config.toml
model = "image inpainting model"
dataset = "Sentinel-2 satellite tiles (TerraMesh)"
train_examples = 72500
image_size = 32
grayscale = true
crop_scale_min = 0.7
horizontal_flip = true
translate = 0.06
task = "inpainting"
loss = "l1"
arch = "unet"
norm = "batchnorm"
hidden_act = "gelu"
channel_attention = "eca"
widths = [96, 192, 384, 384]
blocks_per_level = 2
block = "sep"
dropout = 0.05
attention = false
upsampling = "transposed_conv"
init = "lecun_normal"
residual_init = "none"
optimizer = "muon"
muon_scale = "match_rms_adamw"
learning_rate = 0.0048
momentum = 0.9
nesterov = true
orthogonalizer = "newton_schulz_5"
adamw_lr_other_params = 0.0011
magnitude_pruning = 0.5
max_steps = 4500
batch_size = 256
epochs = 15.9
lr_schedule = "wsd_sqrt"
decay_fraction = 0.3
final_lr_fraction = 0
warmup_steps = 90
weight_decay = 0.1
adamw_weight_decay_other_params = 0
Rows from block 7 of a small image inpainting model, named by matrix and row number. Rows with one number belong to one channel. Each number is 200 + 30 x the weight over its row's rms, rounded and kept within 0 to 999. All counts start at 0.
After each channel's rows are labels from the 100 images, of 14848, where the channel reaches its highest value: "top examples" is what is common among them. Only what is clearly more common there than usual is listed. The data: Sentinel-2 satellite tiles (TerraMesh). In brackets: how many of the 100, against the usual share in percent.
# convs1: first pointwise conv (model.mid.1.convs.1.weight, 384x384x1x1), inputs 256-383
# convs3: second pointwise conv (model.mid.1.convs.3.weight, 384x384x1x1, transposed), outputs 256-383

convs1.186,200,200,200,200,200,200,200,129,200,200,200,200,200,152,200,200,216,157,143,313,200,200,200,200,200,200,200,200,200,200,200,150,195,200,226,211,200,190,200,200,200,192,200,200,200,200,200,294,200,159,200,200,200,200,200,200,200,200,200,200,200,200,200,200,200,200,200,200,200,200,97,187,200,261,200,204,200,200,235,200,112,148,200,110,200,193,200,174,200,266,139,200,200,214,200,200,200,200,200,200,200,200,200,200,200,200,200,140,200,200,200,131,200,200,200,200,334,322,200,200,200,227,200,200,200,200,200,200
convs3.186,237,200,200,169,182,209,189,200,200,242,200,96,200,235,200,157,200,200,200,200,200,200,200,200,149,200,214,200,180,200,243,172,200,200,176,200,200,200,217,177,200,98,200,200,191,200,200,157,226,199,187,200,200,154,226,238,158,200,119,237,200,200,200,249,200,200,200,113,200,200,200,117,200,200,206,188,207,232,173,227,200,200,257,200,200,171,220,200,186,200,200,152,227,200,287,200,144,200,93,115,150,200,200,200,205,200,200,200,200,158,158,200,268,235,200,201,200,143,173,259,174,200,200,200,200,200,200,200
top examples: snow or ice (86 vs 20.6); main land cover: snow or ice (84 vs 14.6)

convs1.11,206,200,200,178,144,200,200,200,252,200,200,200,215,200,257,226,249,267,200,173,200,199,197,119,185,234,188,200,149,236,234,200,194,200,200,248,215,200,189,200,200,200,249,105,200,200,209,185,184,244,231,200,200,200,200,200,200,258,200,189,200,181,296,256,208,255,200,288,200,200,183,268,187,236,155,132,251,146,200,198,149,200,184,200,200,202,199,178,200,143,195,220,200,183,177,200,200,228,192,191,168,181,228,184,200,200,200,200,186,192,199,221,200,200,190,221,175,209,190,200,200,210,226,200,200,200,255,200
convs3.11,104,200,200,200,200,200,200,221,200,138,190,106,200,200,200,141,249,200,200,200,200,200,230,261,200,200,200,178,203,189,217,194,231,119,200,196,200,200,141,200,200,200,231,200,200,240,153,200,228,200,252,200,200,221,228,172,204,236,222,182,200,200,266,298,169,200,201,200,200,235,200,200,200,200,200,200,221,200,231,148,200,138,186,181,200,200,171,200,238,200,213,97,206,114,200,200,200,226,200,206,214,308,200,200,200,200,240,193,200,200,200,200,226,200,200,200,190,200,200,311,200,168,246,207,200,233,200,200
top examples: snow or ice (90 vs 20.6); main land cover: snow or ice (80 vs 14.6)

convs1.332,200,200,200,287,200,200,200,200,200,200,200,200,200,200,258,200,173,200,200,216,200,200,200,200,213,200,200,124,200,200,200,200,200,200,200,200,254,161,200,200,257,200,200,240,200,200,189,200,200,200,200,200,200,170,189,200,200,200,200,261,200,200,195,278,200,200,200,200,238,200,218,200,200,200,184,200,189,334,200,200,200,200,200,200,200,200,200,200,200,200,200,200,216,200,200,200,200,93,200,253,200,200,200,200,194,200,200,200,121,200,200,200,232,200,200,251,159,212,200,200,200,178,200,200,200,200,200,200
convs3.332,205,200,249,200,239,163,236,200,200,200,200,200,173,77,178,200,204,191,200,195,200,200,200,202,200,240,217,200,218,119,145,200,187,132,276,185,200,200,200,238,200,200,200,132,200,200,200,201,200,200,215,200,163,184,200,221,247,200,182,159,220,200,200,211,200,200,169,213,236,214,127,200,174,225,200,186,200,262,258,200,200,200,46,200,252,200,200,200,200,200,188,263,200,200,200,184,201,200,248,200,190,114,247,191,209,200,200,200,134,167,209,200,200,200,218,200,199,176,220,253,202,225,196,121,200,200,140,188
top examples: main land cover: water (32 vs 11.2)

convs1.230,178,209,210,200,206,199,200,178,172,200,265,200,175,155,200,200,200,200,217,200,222,152,200,186,284,246,185,188,200,200,200,200,200,200,213,325,200,200,200,195,200,273,200,200,182,200,119,200,146,188,200,222,200,181,152,177,200,200,222,200,200,249,200,200,200,200,212,200,192,252,200,200,200,200,200,200,200,200,200,224,200,200,200,200,279,200,200,200,200,200,200,200,196,200,167,200,162,221,138,200,17,200,171,200,200,200,200,135,200,200,200,200,200,200,200,226,215,200,200,174,200,274,200,200,126,200,200,160
convs3.230,172,200,200,200,200,220,200,200,205,137,200,200,163,188,200,264,192,200,200,143,200,200,200,168,200,165,200,200,155,200,188,189,238,200,167,184,200,165,200,200,215,200,200,182,200,200,186,200,174,180,200,224,200,154,200,209,206,217,200,200,200,177,200,203,257,200,200,200,261,200,200,200,200,237,200,200,200,200,178,166,200,200,200,200,200,123,200,200,200,200,200,200,200,234,200,163,200,200,139,200,173,153,200,185,200,236,140,196,172,200,203,177,200,200,147,264,200,106,200,116,200,305,171,228,200,205,218,200
top examples: snow or ice (92 vs 20.6); main land cover: snow or ice (90 vs 14.6)

convs1.263,200,200,200,237,148,200,200,235,261,188,203,132,133,205,200,200,236,204,242,131,200,200,111,200,210,193,200,200,242,200,200,200,160,200,180,200,200,251,154,170,200,200,200,200,200,200,218,192,238,174,154,184,148,176,200,206,212,200,244,200,200,200,200,200,112,134,200,150,200,175,198,200,200,112,247,221,200,200,200,193,200,215,200,215,200,231,180,202,133,169,144,157,200,206,300,200,185,193,161,200,288,200,200,169,304,212,185,200,200,197,200,200,206,204,276,165,214,247,200,212,158,190,158,200,238,200,202,200
convs3.263,200,200,200,200,244,164,200,200,200,256,200,284,200,200,171,200,181,200,245,217,200,155,200,200,200,257,186,241,200,200,267,224,221,200,117,245,200,228,200,200,200,232,188,200,158,200,208,198,200,226,200,200,237,217,200,213,200,184,200,200,149,200,167,200,201,235,200,228,256,200,200,200,200,204,152,166,200,186,206,305,200,287,200,200,200,200,200,281,269,222,240,200,208,199,200,246,203,200,169,260,200,200,200,226,200,233,200,215,222,223,200,200,278,200,200,200,200,161,241,193,200,206,200,200,256,200,238,200
top examples: snow or ice (84 vs 20.6); main land cover: snow or ice (74 vs 14.6)

convs1.15,188,149,231,200,322,193,200,187,200,183,270,207,200,200,245,200,168,200,200,200,254,199,200,251,227,200,158,214,200,200,227,255,237,200,200,206,178,200,154,159,200,223,279,200,256,213,204,173,160,200,198,174,200,182,200,212,210,178,140,178,152,215,200,172,199,177,182,235,170,233,200,256,221,200,177,200,215,200,200,226,200,241,146,200,217,182,200,194,200,219,204,190,200,200,200,167,202,244,200,237,196,179,200,200,200,178,200,256,181,200,152,200,157,196,200,200,244,212,176,200,182,223,200,200,200,229,200,215
convs3.15,189,200,200,153,200,200,210,196,200,196,247,133,200,200,200,200,237,169,200,201,200,232,193,167,200,200,239,200,200,200,175,200,200,200,288,196,225,200,200,200,200,200,200,171,192,200,200,157,170,179,200,304,181,180,200,200,206,197,165,200,221,200,161,236,200,213,200,200,200,221,200,200,243,200,219,180,247,172,200,200,191,155,200,179,214,185,218,136,200,200,200,115,200,145,200,200,200,200,200,247,142,200,200,229,237,200,200,151,200,216,207,200,263,246,204,200,178,116,161,200,212,229,186,200,188,200,200,200
top examples: snow or ice (87 vs 20.6); main land cover: snow or ice (78 vs 14.6)

convs1.270,200,241,200,167,128,200,200,203,200,200,212,89,235,200,199,218,257,200,233,260,233,200,200,200,180,200,200,224,206,200,239,241,205,200,200,215,170,200,200,200,200,200,200,200,262,200,237,149,200,200,200,200,200,231,200,231,259,200,267,200,279,200,200,200,200,305,200,200,255,200,200,158,200,200,200,200,200,200,102,200,200,165,166,214,200,230,189,146,250,200,200,215,144,200,227,200,200,200,206,173,346,200,159,307,200,195,200,200,200,264,200,212,200,179,200,200,183,254,203,200,198,200,200,200,200,200,200,184
convs3.270,210,200,268,239,182,185,175,239,215,200,200,200,200,187,200,200,197,165,200,233,193,166,200,198,200,230,200,200,181,181,152,200,190,200,200,200,221,276,200,200,200,200,200,185,200,158,250,149,200,200,200,154,200,200,199,107,200,200,172,260,200,142,290,185,157,273,200,200,128,240,179,200,191,200,200,200,188,237,200,168,242,164,200,200,200,178,241,200,151,200,200,177,208,215,185,189,200,143,175,276,243,200,200,200,200,200,148,164,239,249,259,187,200,97,200,200,159,252,265,200,200,153,200,180,171,200,200,292
top examples: snow or ice (88 vs 20.6); main land cover: snow or ice (86 vs 14.6)

convs1.87,233,200,200,145,200,159,200,200,211,235,200,228,200,200,200,269,172,200,158,192,283,160,238,200,200,200,200,169,202,241,200,200,253,188,159,221,129,200,195,200,200,192,171,200,211,126,200,200,191,291,200,200,223,200,188,194,200,211,181,155,203,245,241,249,200,200,203,200,192,250,200,222,200,200,200,200,151,200,226,205,200,167,231,200,200,166,200,168,197,208,173,137,234,217,252,200,200,183,242,246,200,194,200,200,182,250,183,200,200,217,200,200,200,255,200,200,200,194,218,190,188,228,128,163,200,200,200,165
convs3.87,200,201,200,225,206,200,200,200,200,193,222,200,218,219,240,200,200,200,200,245,200,231,200,200,200,200,200,357,185,233,200,200,192,200,199,200,203,219,200,200,190,257,200,200,188,228,216,210,200,169,200,200,193,216,184,200,200,200,200,184,225,200,236,200,152,200,254,200,258,200,255,154,200,200,194,200,162,307,276,164,200,269,232,276,200,180,171,200,200,200,200,200,200,227,208,200,200,226,224,200,180,200,316,173,200,200,178,230,200,231,183,200,229,200,176,228,220,217,151,200,158,189,200,200,200,173,177,200
top examples: water (73 vs 40.4); main land cover: water (56 vs 11.2)