config.toml
dataset = "Sentinel-2 satellite tiles (TerraMesh)"
dropout = 0.05
magnitude_pruning = 0.5
batch_size = 256
epochs = 15.9
decay_fraction = 0.3
Rows from block 7 of a small image inpainting model, named by matrix and row number. Rows with one number belong to one channel. Each number is 50 + 15 x the weight over its row's rms, rounded and kept within 0 to 99. All counts start at 0.
After each channel's rows are labels from the 100 images, of 14848, where the channel reaches its highest value: "peak on" is the class under the peak. Only what is clearly more common there than usual is listed. The data: Sentinel-2 satellite tiles (TerraMesh).
# convs1: first pointwise conv (model.mid.1.convs.1.weight, 384x384x1x1), inputs 0-127
# convs3: second pointwise conv (model.mid.1.convs.3.weight, 384x384x1x1, transposed), outputs 0-127

convs1.161:50 51 50 69 50 25 52 50 43 56 49 52 33 66 50 56 15 46 50 50 46 39 52 50 56 59 72 76 50 50 74 68 96 21 38 61 50 50 76 50 54 50 50 50 88 42 25 50 50 50 35 74 54 40 50 50 50 50 43 48 88 69 50 49 30 50 43 32 75 50 50 35 62 50 44 65 24 52 39 50 56 50 32 50 73 50 50 36 59 50 50 50 35 50 49 50 71 50 70 50 37 50 69 75 50 67 34 50 45 50 50 50 40 50 99 50 99 50 44 76 65 43 50 50 50 26 43 55
convs3.161:50 50 40 50 27 50 41 50 50 50 50 67 34 50 27 50 37 50 44 83 50 37 50 30 50 36 50 50 64 60 50 50 25 51 64 50 56 41 46 50 50 46 50 50 69 50 50 50 50 20 29 53 50 50 50 50 50 23 45 70 50 50 38 50 50 50 45 50 55 50 50 27 50 69 48 55 67 11 82 50 50 42 43 50 50 62 40 50 50 18 68 50 50 76 21 50 37 50 86 48 50 50 50 50 50 68 81 50 75 76 73 50 70 46 86 50 50 11 50 50 50 50 24 50 50 50 81 50
peak on: snow or ice

convs1.260:70 50 50 00 80 51 50 50 50 45 17 50 62 50 50 74 50 58 50 50 50 50 25 50 50 81 71 67 50 50 50 50 50 74 50 31 50 50 60 50 50 38 50 50 50 50 50 50 50 50 82 50 50 50 50 50 50 50 86 50 50 50 40 80 50 50 50 50 50 50 50 50 50 50 50 52 50 50 50 50 50 50 50 50 50 50 50 50 50 50 50 50 50 39 70 50 68 89 50 50 50 38 50 14 50 50 55 50 50 50 26 52 50 50 50 50 50 50 50 50 33 00 50 00 51 22 50 09
convs3.260:97 36 75 50 50 50 55 50 50 50 63 50 30 51 38 50 50 40 50 69 58 50 50 50 57 50 50 34 50 50 49 70 50 50 49 50 99 50 50 50 50 53 50 50 33 08 10 50 67 65 20 50 60 50 82 60 90 50 50 47 62 49 50 50 21 51 50 40 50 77 50 50 52 50 50 50 50 66 67 70 50 55 30 50 76 51 50 50 50 50 50 50 42 50 50 47 23 62 50 50 50 66 41 00 40 70 65 86 43 50 70 50 48 50 50 50 50 16 88 48 69 75 50 36 43 50 50 48
peak on: snow or ice

convs1.148:50 50 50 54 22 50 50 50 45 66 50 50 62 54 45 50 50 50 29 50 50 61 50 50 50 50 50 50 50 50 50 50 63 39 50 50 50 50 50 50 50 50 50 50 36 42 50 30 50 50 50 44 48 50 50 50 50 50 35 50 50 50 99 67 00 50 61 50 89 56 65 56 50 50 50 32 50 50 50 50 85 57 50 50 32 50 50 50 35 50 50 50 50 50 00 28 50 50 50 50 50 50 72 50 50 50 50 50 99 50 50 22 50 50 99 42 50 50 50 50 50 63 00 93 50 68 50 50
convs3.148:50 50 50 63 50 50 50 51 50 50 56 14 50 56 50 68 50 62 50 50 46 75 13 50 41 52 50 27 50 53 50 34 57 50 50 66 50 28 50 50 55 50 59 50 84 50 50 06 94 50 47 50 66 50 93 50 50 50 50 32 63 49 50 50 50 50 66 50 50 50 32 48 50 46 50 50 50 12 50 50 50 59 40 65 50 66 50 63 50 50 50 50 50 50 39 11 50 50 80 55 00 41 85 50 72 16 50 49 38 50 50 80 50 50 50 53 50 50 27 50 38 50 50 42 56 50 68 14
peak on: snow or ice

convs1.43:50 34 71 50 40 50 50 69 50 50 51 50 39 60 34 50 57 50 59 50 50 50 99 50 58 69 44 50 40 51 50 27 50 50 50 50 94 50 50 50 50 47 50 50 50 71 24 50 60 50 33 20 52 43 36 73 50 50 50 50 03 50 61 64 50 50 38 37 62 66 48 42 50 50 50 50 80 33 53 50 50 93 15 51 50 50 40 55 50 44 50 46 50 50 50 50 50 50 99 50 50 50 50 50 50 61 62 50 63 50 33 50 50 50 50 58 90 50 50 35 34 89 46 31 50 50 50 42
convs3.43:68 50 71 63 50 50 50 50 50 50 50 44 50 50 91 57 50 50 51 50 50 90 50 71 53 50 50 80 50 48 50 70 44 33 50 37 50 64 79 90 31 68 59 50 53 50 00 50 50 50 61 50 58 51 50 58 50 50 64 42 46 69 60 77 49 34 50 50 50 50 50 50 51 50 60 50 36 56 21 44 89 50 25 50 27 50 63 50 50 50 50 50 63 50 66 76 66 55 50 50 50 50 46 50 49 77 63 53 50 25 50 50 50 50 27 28 50 50 50 50 57 57 50 42 37 50 50 50
peak on: snow or ice

convs1.332:50 50 12 50 50 05 50 50 67 50 50 50 50 50 51 39 23 50 50 64 67 50 50 50 40 50 50 50 50 50 50 50 50 50 23 44 50 50 50 65 50 83 50 50 50 24 39 93 29 50 50 50 34 50 50 50 50 50 50 50 50 50 69 50 50 50 50 50 50 50 50 31 50 50 50 50 47 18 50 50 50 50 50 50 50 50 50 50 10 50 50 50 00 50 65 50 50 24 50 50 50 50 50 50 50 00 50 50 50 50 25 50 50 50 50 50 50 50 50 50 50 50 00 99 38 50 50 50
convs3.332:50 51 24 50 50 34 50 60 42 50 57 50 64 50 42 50 42 50 90 65 65 50 25 50 51 68 50 50 50 33 28 24 50 68 14 50 50 50 50 23 50 56 15 37 22 50 50 50 16 54 50 50 57 50 50 50 50 32 32 50 50 50 50 50 50 00 50 50 63 50 63 50 40 50 50 50 79 50 50 50 17 50 50 50 80 50 50 50 50 50 42 50 41 50 50 26 50 71 74 50 69 64 50 50 45 38 50 26 50 50 50 50 50 50 64 50 50 22 50 08 22 50 28 50 91 50 50 45
peak on: water

convs1.199:50 50 50 35 50 48 50 50 71 80 50 50 50 43 53 50 79 50 15 50 99 50 67 57 50 50 67 56 50 50 50 43 46 50 50 50 50 50 33 50 50 64 50 50 30 50 50 68 50 50 05 50 50 50 50 50 50 50 50 50 76 50 43 06 50 71 50 61 24 50 50 50 50 44 50 50 50 35 50 50 78 28 45 50 67 50 25 50 50 50 50 50 50 50 58 54 29 50 50 69 50 51 31 50 50 61 50 50 50 86 52 50 57 35 52 50 50 50 83 50 35 57 21 50 50 21 50 45
convs3.199:69 67 50 50 50 62 50 50 24 50 41 50 64 50 50 11 50 50 40 50 50 50 44 61 50 50 50 50 33 50 56 65 50 24 38 40 20 50 47 50 19 98 50 19 50 13 33 81 59 50 50 50 50 71 34 50 50 51 50 50 42 50 50 69 35 75 50 38 36 50 50 44 73 50 50 86 73 50 28 55 30 35 78 36 50 20 64 31 50 50 50 69 50 50 19 70 50 50 50 50 50 26 50 50 33 58 17 50 33 50 50 23 64 50 50 50 30 67 50 50 50 30 79 50 80 50 50 72
peak on: snow or ice

convs1.87:64 50 54 50 26 80 50 65 50 79 30 87 39 50 50 50 41 50 50 50 50 59 50 50 58 48 36 31 50 50 29 45 50 50 50 62 44 50 28 42 50 50 94 75 50 50 55 29 41 40 50 45 50 45 36 46 51 26 50 10 50 50 49 29 25 50 52 84 58 15 50 93 10 33 50 50 18 68 50 89 48 11 07 50 28 46 49 50 55 52 50 50 50 50 50 55 29 50 88 54 51 50 69 50 99 50 50 50 50 44 34 41 50 50 54 29 15 50 50 50 50 50 50 20 50 70 31 50
convs3.87:50 50 50 90 74 50 29 20 54 50 50 50 50 50 59 50 50 50 57 72 75 73 50 50 65 41 50 60 72 50 41 52 50 50 50 43 50 72 50 36 00 38 50 50 50 51 55 50 57 25 66 50 85 50 66 50 47 50 73 50 50 50 91 44 50 50 54 50 89 50 50 51 40 50 43 50 50 50 50 26 50 50 76 50 50 43 50 62 67 50 50 65 50 58 58 37 71 50 80 30 33 50 57 52 50 66 50 50 50 71 50 44 50 50 77 63 74 43 38 99 50 49 50 56 50 34 50 50
peak on: water

convs1.98:45 50 64 50 70 50 50 50 50 32 50 50 50 62 91 97 55 52 22 50 50 61 48 42 50 50 50 73 50 99 50 50 50 50 50 50 50 50 31 50 50 50 47 49 50 50 50 50 53 50 35 22 50 50 50 50 13 50 67 50 50 30 50 50 50 59 50 50 50 50 50 50 50 84 50 50 50 50 50 39 50 49 50 24 50 50 50 89 70 50 50 50 50 50 55 50 84 52 50 50 50 50 57 50 50 35 37 50 50 22 59 50 50 50 32 50 50 50 50 50 50 67 48 36 50 10 70 92
convs3.98:50 57 50 50 50 50 35 12 50 50 19 50 50 50 50 61 23 75 50 56 92 73 71 35 50 23 56 39 12 64 45 93 51 38 71 50 50 68 50 75 50 23 70 50 50 50 50 50 50 28 50 62 50 50 10 50 65 23 52 50 50 63 69 32 50 50 17 50 79 56 69 56 29 50 57 50 50 50 57 50 34 38 31 34 50 50 60 69 32 23 47 07 71 50 56 50 75 50 50 50 50 50 88 33 56 99 50 50 50 50 50 50 50 50 50 50 50 50 67 50 50 75 75 50 50 50 57 50
peak on: snow or ice