config = dict(
    translate=0.06,
    task='inpainting',
    norm='batchnorm',
    channel_attention='eca',
    batch_size=256,
    lr_schedule='wsd_sqrt',
    decay_fraction=0.3,
)
Rows from block 9 of a small image inpainting model, named by matrix and row number. Rows with one number belong to one channel. Each number is 128 + 24 x the weight over its row's rms, rounded and kept within 0 to 255. All counts start at 0.
After each channel's rows are labels from the 100 images, of 14848, where the channel reaches its highest value: "responds to" is what is common among them; "patch colour" is the nearest of a few named colours to the mean colour under the peak. Only what is clearly more common there than usual is listed. The data: Sentinel-2 satellite tiles (TerraMesh). In brackets: how many of the 100.
# convs1: first pointwise conv (model.decb.0.1.convs.1.weight, 384x384x1x1), inputs 275-329
# convs3: second pointwise conv (model.decb.0.1.convs.3.weight, 384x384x1x1, transposed), outputs 275-329

convs1.152 [128 135 128 128 128 128 128 206 127  76 128 175 128 136 128 128 128  88 125 128  98 128  88 165 128 128 161 143 128 112 128  86 128 108 128  85 128 128 128 128 128 120 112 102  93 128 128  99 107 134 128 134 128 128 128]
convs3.152 [128 138 124 128 128 156 128 187  83 128 103 128 128 128 128 134 189 128 115 133 194 145 128 128 128  98 162 128 109 128 128 118  88 128 166 128 152 139 102 157 152 115 150 149 142 137 128 171 144 128 128 128 128 128 128]
responds to: built area (75); main land cover: built area (34)
patch colour: black (74)

convs1.347 [102 144 128 128 128 128 128 109  57 130 128 128 128 149 128 156 128 128 165 128 128 101 128 134 128 128 128 134 128 111 155 158 109  63 105 128 128 141 128 165 118 128  83 128 132 128 137 128 162 128 128 108 128 215 107]
convs3.347 [128 113 144 128 128 128 164 146 128 128 117 128 128 177 128 128 141  89 128 128  90 170 128 128 145 118 132  78 128 128 103  76 143 131 128 155 140 148 122 128 128 128 128 108 119 121 128  55 139 146 128 128 181 128 128]
responds to: trees (88); built area (72); main land cover: trees (43); main land cover: built area (28)
patch colour: black (93)

convs1.256 [128 183 187 128 182 109 128 147 128 128 128 150 128 121 136 143 128 128 140 128 139 128 128 157 112 190 128 128 165 128 128 128 127 128 128 112 160 108 103 128  90 128 117 134 128 143 157 125 138 124 157 128 128 128 128]
convs3.256 [128 125  61 139 128 122 153  89 145 150 123  89 101  77 141 122 155 201 128 133 151 116 114 101 128  95 128 128 147 165 128 128  76 201 128 130 128 128 105 128 107 128 119 128 144 121 117 173 160 128 117  77 139 128 152]
responds to: snow or ice (79); main land cover: snow or ice (78)
patch colour: white (36)

convs1.15 [143 151 128 128 129 128 124  64  69 141  82 128 128 148 128 128 128  89 128 128  62 128 128 128 128 176 100 128  90 128 107 128 120 124 128 128 125 140 128 165 128 115 128 183 128 128 128 143 125 128 112 145 180 147 100]
convs3.15 [138 163 128 128 159 128 102 128 126 131 128 136 128 180 128 128 138 128 133 128 125 128 116 128 135 128 128 119 177 128 128 128 128 212 103 128 128 139 128 128 240 111 161 128 128 128 120 166 176 128  81 128 138 113 187]
responds to: snow or ice (93); main land cover: snow or ice (92)
patch colour: white (32)

convs1.346 [133 122 128 104 137 112 128 128 108 128 128 168 128 206 150 128  82 108 128 128 128 133 128 120 150 128 128 137 128 226  91 117 104  90 135 124 134 108 129 115 139 132 128 128 164 128 128 133 128 128 105 130 129 128 128]
convs3.346 [128 105 140 128 141 135 140 131 128 104 140 159  86 128 128 146 155 180 109 157 182 112 128  98 128 134  73 128 128 130 128 140 174 151 144 128 128 128 146 128 164 128 101 128 128 128  63 128 144 128 128 128 128 128 160]
responds to: snow or ice (80); main land cover: snow or ice (79)
patch colour: white (40)

convs1.223 [128 190 129 128 155 128 128 128 128 128 109 177 128 108 181 128 106 159 128 166 128 128 128 128 128 128 128 128 144 128 139 128 128 142 128 128 109 121 140 128 133 128 128 128 144 128 128 128 128 128 128 134 128 108 162]
convs3.223 [211 163 182 128 111  92 124 128 154 128 128 141 128  99  80 128  73 128 144 128  73  82  96 141 128 128 128 119 130  73 109 128 128 128 115 137  79 128 128 113 190 117 127 128 169  90 145 128 128 128 106 133 137 128 128]
responds to: snow or ice (78); main land cover: snow or ice (77)
patch colour: white (38)

convs1.226 [128 128 168 128  71 180 128 114 128 128 136 128 128 128 128 154 128 128 123  77 155  95 128 134 100 143 128  75 128 124 118 128 134  67 128  66 148  28  97 128 128 102 158 128 128 134 122 129 128 128 128 139 149 166 128]
convs3.226 [124 208 128  95 128 128 168 121 187 162 128 128 128  92 108 128 152 160 140 128 128 145  72 136 128 104 115 128 128 128 128 104 153 148 128 128 101  68 128 176 128 144 128 128 128 154 128 145 125 128 128 165 167 128 128]
responds to: snow or ice (83); main land cover: snow or ice (81)
patch colour: white (45)

convs1.219 [ 87 128 128 125 128 114 128 241 162 128  88  76 128 154 128 128 119 128 128 137 128 191  46  64 169 128  80  47 130 128 130 128 128 128 128 109 128 128  91 102 128 146  77 128 128 150 128 125 128 158 193 128 134 147 128]
convs3.219 [ 91 184 109 186 128 128  95 128 128 128 128 128 117 128 128 128 108 126 128 128 128 128 128 128 128 162  57 115  94 128 109 128 128 148 128 112 128 138 128 125  93 128 128 160 128 141 180 128 128 141 128 128 128 159 126]
responds to: snow or ice (77); main land cover: snow or ice (76)
patch colour: white (36)

convs1.279 [164 128 128 142 128 114 104 110 128 167 128 128 128  98 128 128 172 128 128 128 128 128 114 117 128 128 198 128  90 128 128  83 119 124 128 100  97 145  64 128 108 137 128 128 128 132 142  96 110 128 128 128 128  40 175]
convs3.279 [ 63 177 128  56 128 128 143 128  92 100 134 146 107 128 128 149 128 128 133 128 128 128 150 128 111 128 148  67 136 171 128 128  73 157 110 128 106 128 135 128 128 128  75 144 147 128 128 128 128 135 140 128 139 166 148]
responds to: snow or ice (54); main land cover: snow or ice (42); main land cover: water (32)
patch colour: black (61)

convs1.261 [157 160 128 135 128  84 128 128 106 155 128 160 158  99 128 116 185 128 128 128 135 128 134 128 128 128 128 190 128 128  95  93 139 128  82 128 111 128 156 128 128 128 128 143 128 128 128 128 128 162 128 128 122 128 116]
convs3.261 [122 128 128 128 128 128 129 174 128 128 128 115 128 128 119  87 126 128 128 179 128 144 128  94 123 128  98 128 102 128 138 128 128 128 110 125 128 128  60 154 128 128 131 113 160 128 157 128 144 128 128 128 128 128 128]
responds to: snow or ice (80); main land cover: snow or ice (77)
patch colour: white (36)

convs1.56 [128 201 128 128 128 106 174 170 128  94 163 128 128  56 147 128 137 132 128 128 121 126 159 133 112 173 131 128 155 163 146  94 128 128 158 134 137 108 128 128 128 128 132 103 128 116 170  89 130 140 147 132 128 160 112]
convs3.56 [128 115 128 128 128 128 119 128 128 128 161 188 128 184 141 191 128 128 148 199 128 128 128 191 128 128 149 178 128 128 219 149 128  79 163 213 128 127 106 128 128  73 128 128 128 128 128 128  97 196 110 128 128 128 125]
responds to: snow or ice (82); main land cover: snow or ice (81)
patch colour: white (34)

convs1.225 [113 128 127 128 165 142 128 132  70 128 122 128 103 128 128 141 128 128 133 181 128  90 128 132 128 113 119 157 130 128 110 128 128 179  97 128 128 128 151 118 128 128 159  87 213 128 128 128 146 128 128 180 128 128 110]
convs3.225 [135 157 153 128 128 128 128 128 128 174 186 136 129 151 104 152 128 128 155 128 128 128 168 128 128 112 128  80 128 128 173 166 128 121 124 128 128 127 128 128 167 196 128 128 128 138 157 207 128 161 128 128 164 142 171]
responds to: snow or ice (78); main land cover: snow or ice (77)
patch colour: white (42)

convs1.320 [104 128 150 128 128 121 144 100 128 128 184  93 104 128 128 128  92 141 161 128 128  95 144 128 128 138  82 128 152 184 128 128  59  79 128 128 128  98 128 128 112 178 136  90 128 128 128 128 126 128 128 128 128 161 172]
convs3.320 [ 77 174 205 147 128 128  80 128 126 128 128 128 128  74 128 128 128 128 126 142 111 128 128 199 101 128 158 128 128 108 128 128 128 151 128 141 128 128  98 137  65 128 128  99 121 129  70 187 128 128 128 128  42 181 104]
responds to: snow or ice (82); main land cover: snow or ice (81)
patch colour: white (30)

convs1.248 [106 128 128 153 178 179 126 100  88 104 123 174 133 128 255 128 158 144 128 128 117 128 128 128 128 128 128 128 149 128 128 128 128 133 128 128 214 128 128 128 128 128 128 128 128 115 116 107 128 131 128  90 124 126 128]
convs3.248 [146 137 161  99 138 128 125 128 132 111 177 128 198 128 147 128 116  93 161 142 115 128  94 130 128 130 123 128 128 105 128 154 121 119 185 128 104 145 144 128 204 128 108 128 128 128 148 128 135 138 132 174 128 128 132]
responds to: snow or ice (79); main land cover: snow or ice (78)
patch colour: white (42)

convs1.281 [155 128 145 112 170 151 128 128 128 128  88 106 128 204 128 128 128 128 171 126 137 129 128  73 157 128 148 128 128  57 204 128 179 165 111  78 128 121 135 128 128 164  51 100 186 128 128 128 128 142 149  97 128 128 128]
convs3.281 [127 128 128 128 128 128 128 109 162 128 128 128 173 138 108 110 128 128 144 146 128 128 128 128 128 128 127 128 156 128  66 128  95 128 128  93 121 128 128 128 128 163 160  81 128 128 102 128 128  80 118 108 177 128 180]
responds to: snow or ice (81); main land cover: snow or ice (79)
patch colour: white (49)

convs1.162 [128 147  90 104 153 128 128 146 128 134 146 128 208 128 128 128 130 176 128  91 174 128  85 128 128 131 128 157 131 126 128 156 145 109 128 128 128 123 128 128 135 113 128 128 145 145 129 157 138 128 168 167 151 165  79]
convs3.162 [128 128 137 128 128  81 169 128 142 128 128  71 128 128 128 112 154 160 161 128 128  79 132 110 128 128 168 120 128 143 128 160 128 128  87 128 128 118 128 114 128 128 128 140 128 128 148 128 128 128 119 114 135 128 156]
responds to: main land cover: built area (27)
patch colour: black (89)

convs1.123 [111 128 114  63 128 128 171 128 128 137 128 128 132 128 214 144 128 128  92  50 113 128 128 128  97 214 128 152 139 121 128 128 123 128 131 128 148  72 128 131 127 128 128 128 155 128  79 131 128 128 141 128 161 128 101]
convs3.123 [123 139 128 165 130 140 103 128  55 178 196 143 128 128 111 128 128  78 148 128 128 128 141 128 128 165 128 128 128 128  98 128 113 128 128 118 128 139 128 128 160 128 132 169 128 128 128 166 128 128 128 164 110 215 128]
responds to: snow or ice (82); main land cover: snow or ice (80)
patch colour: white (49)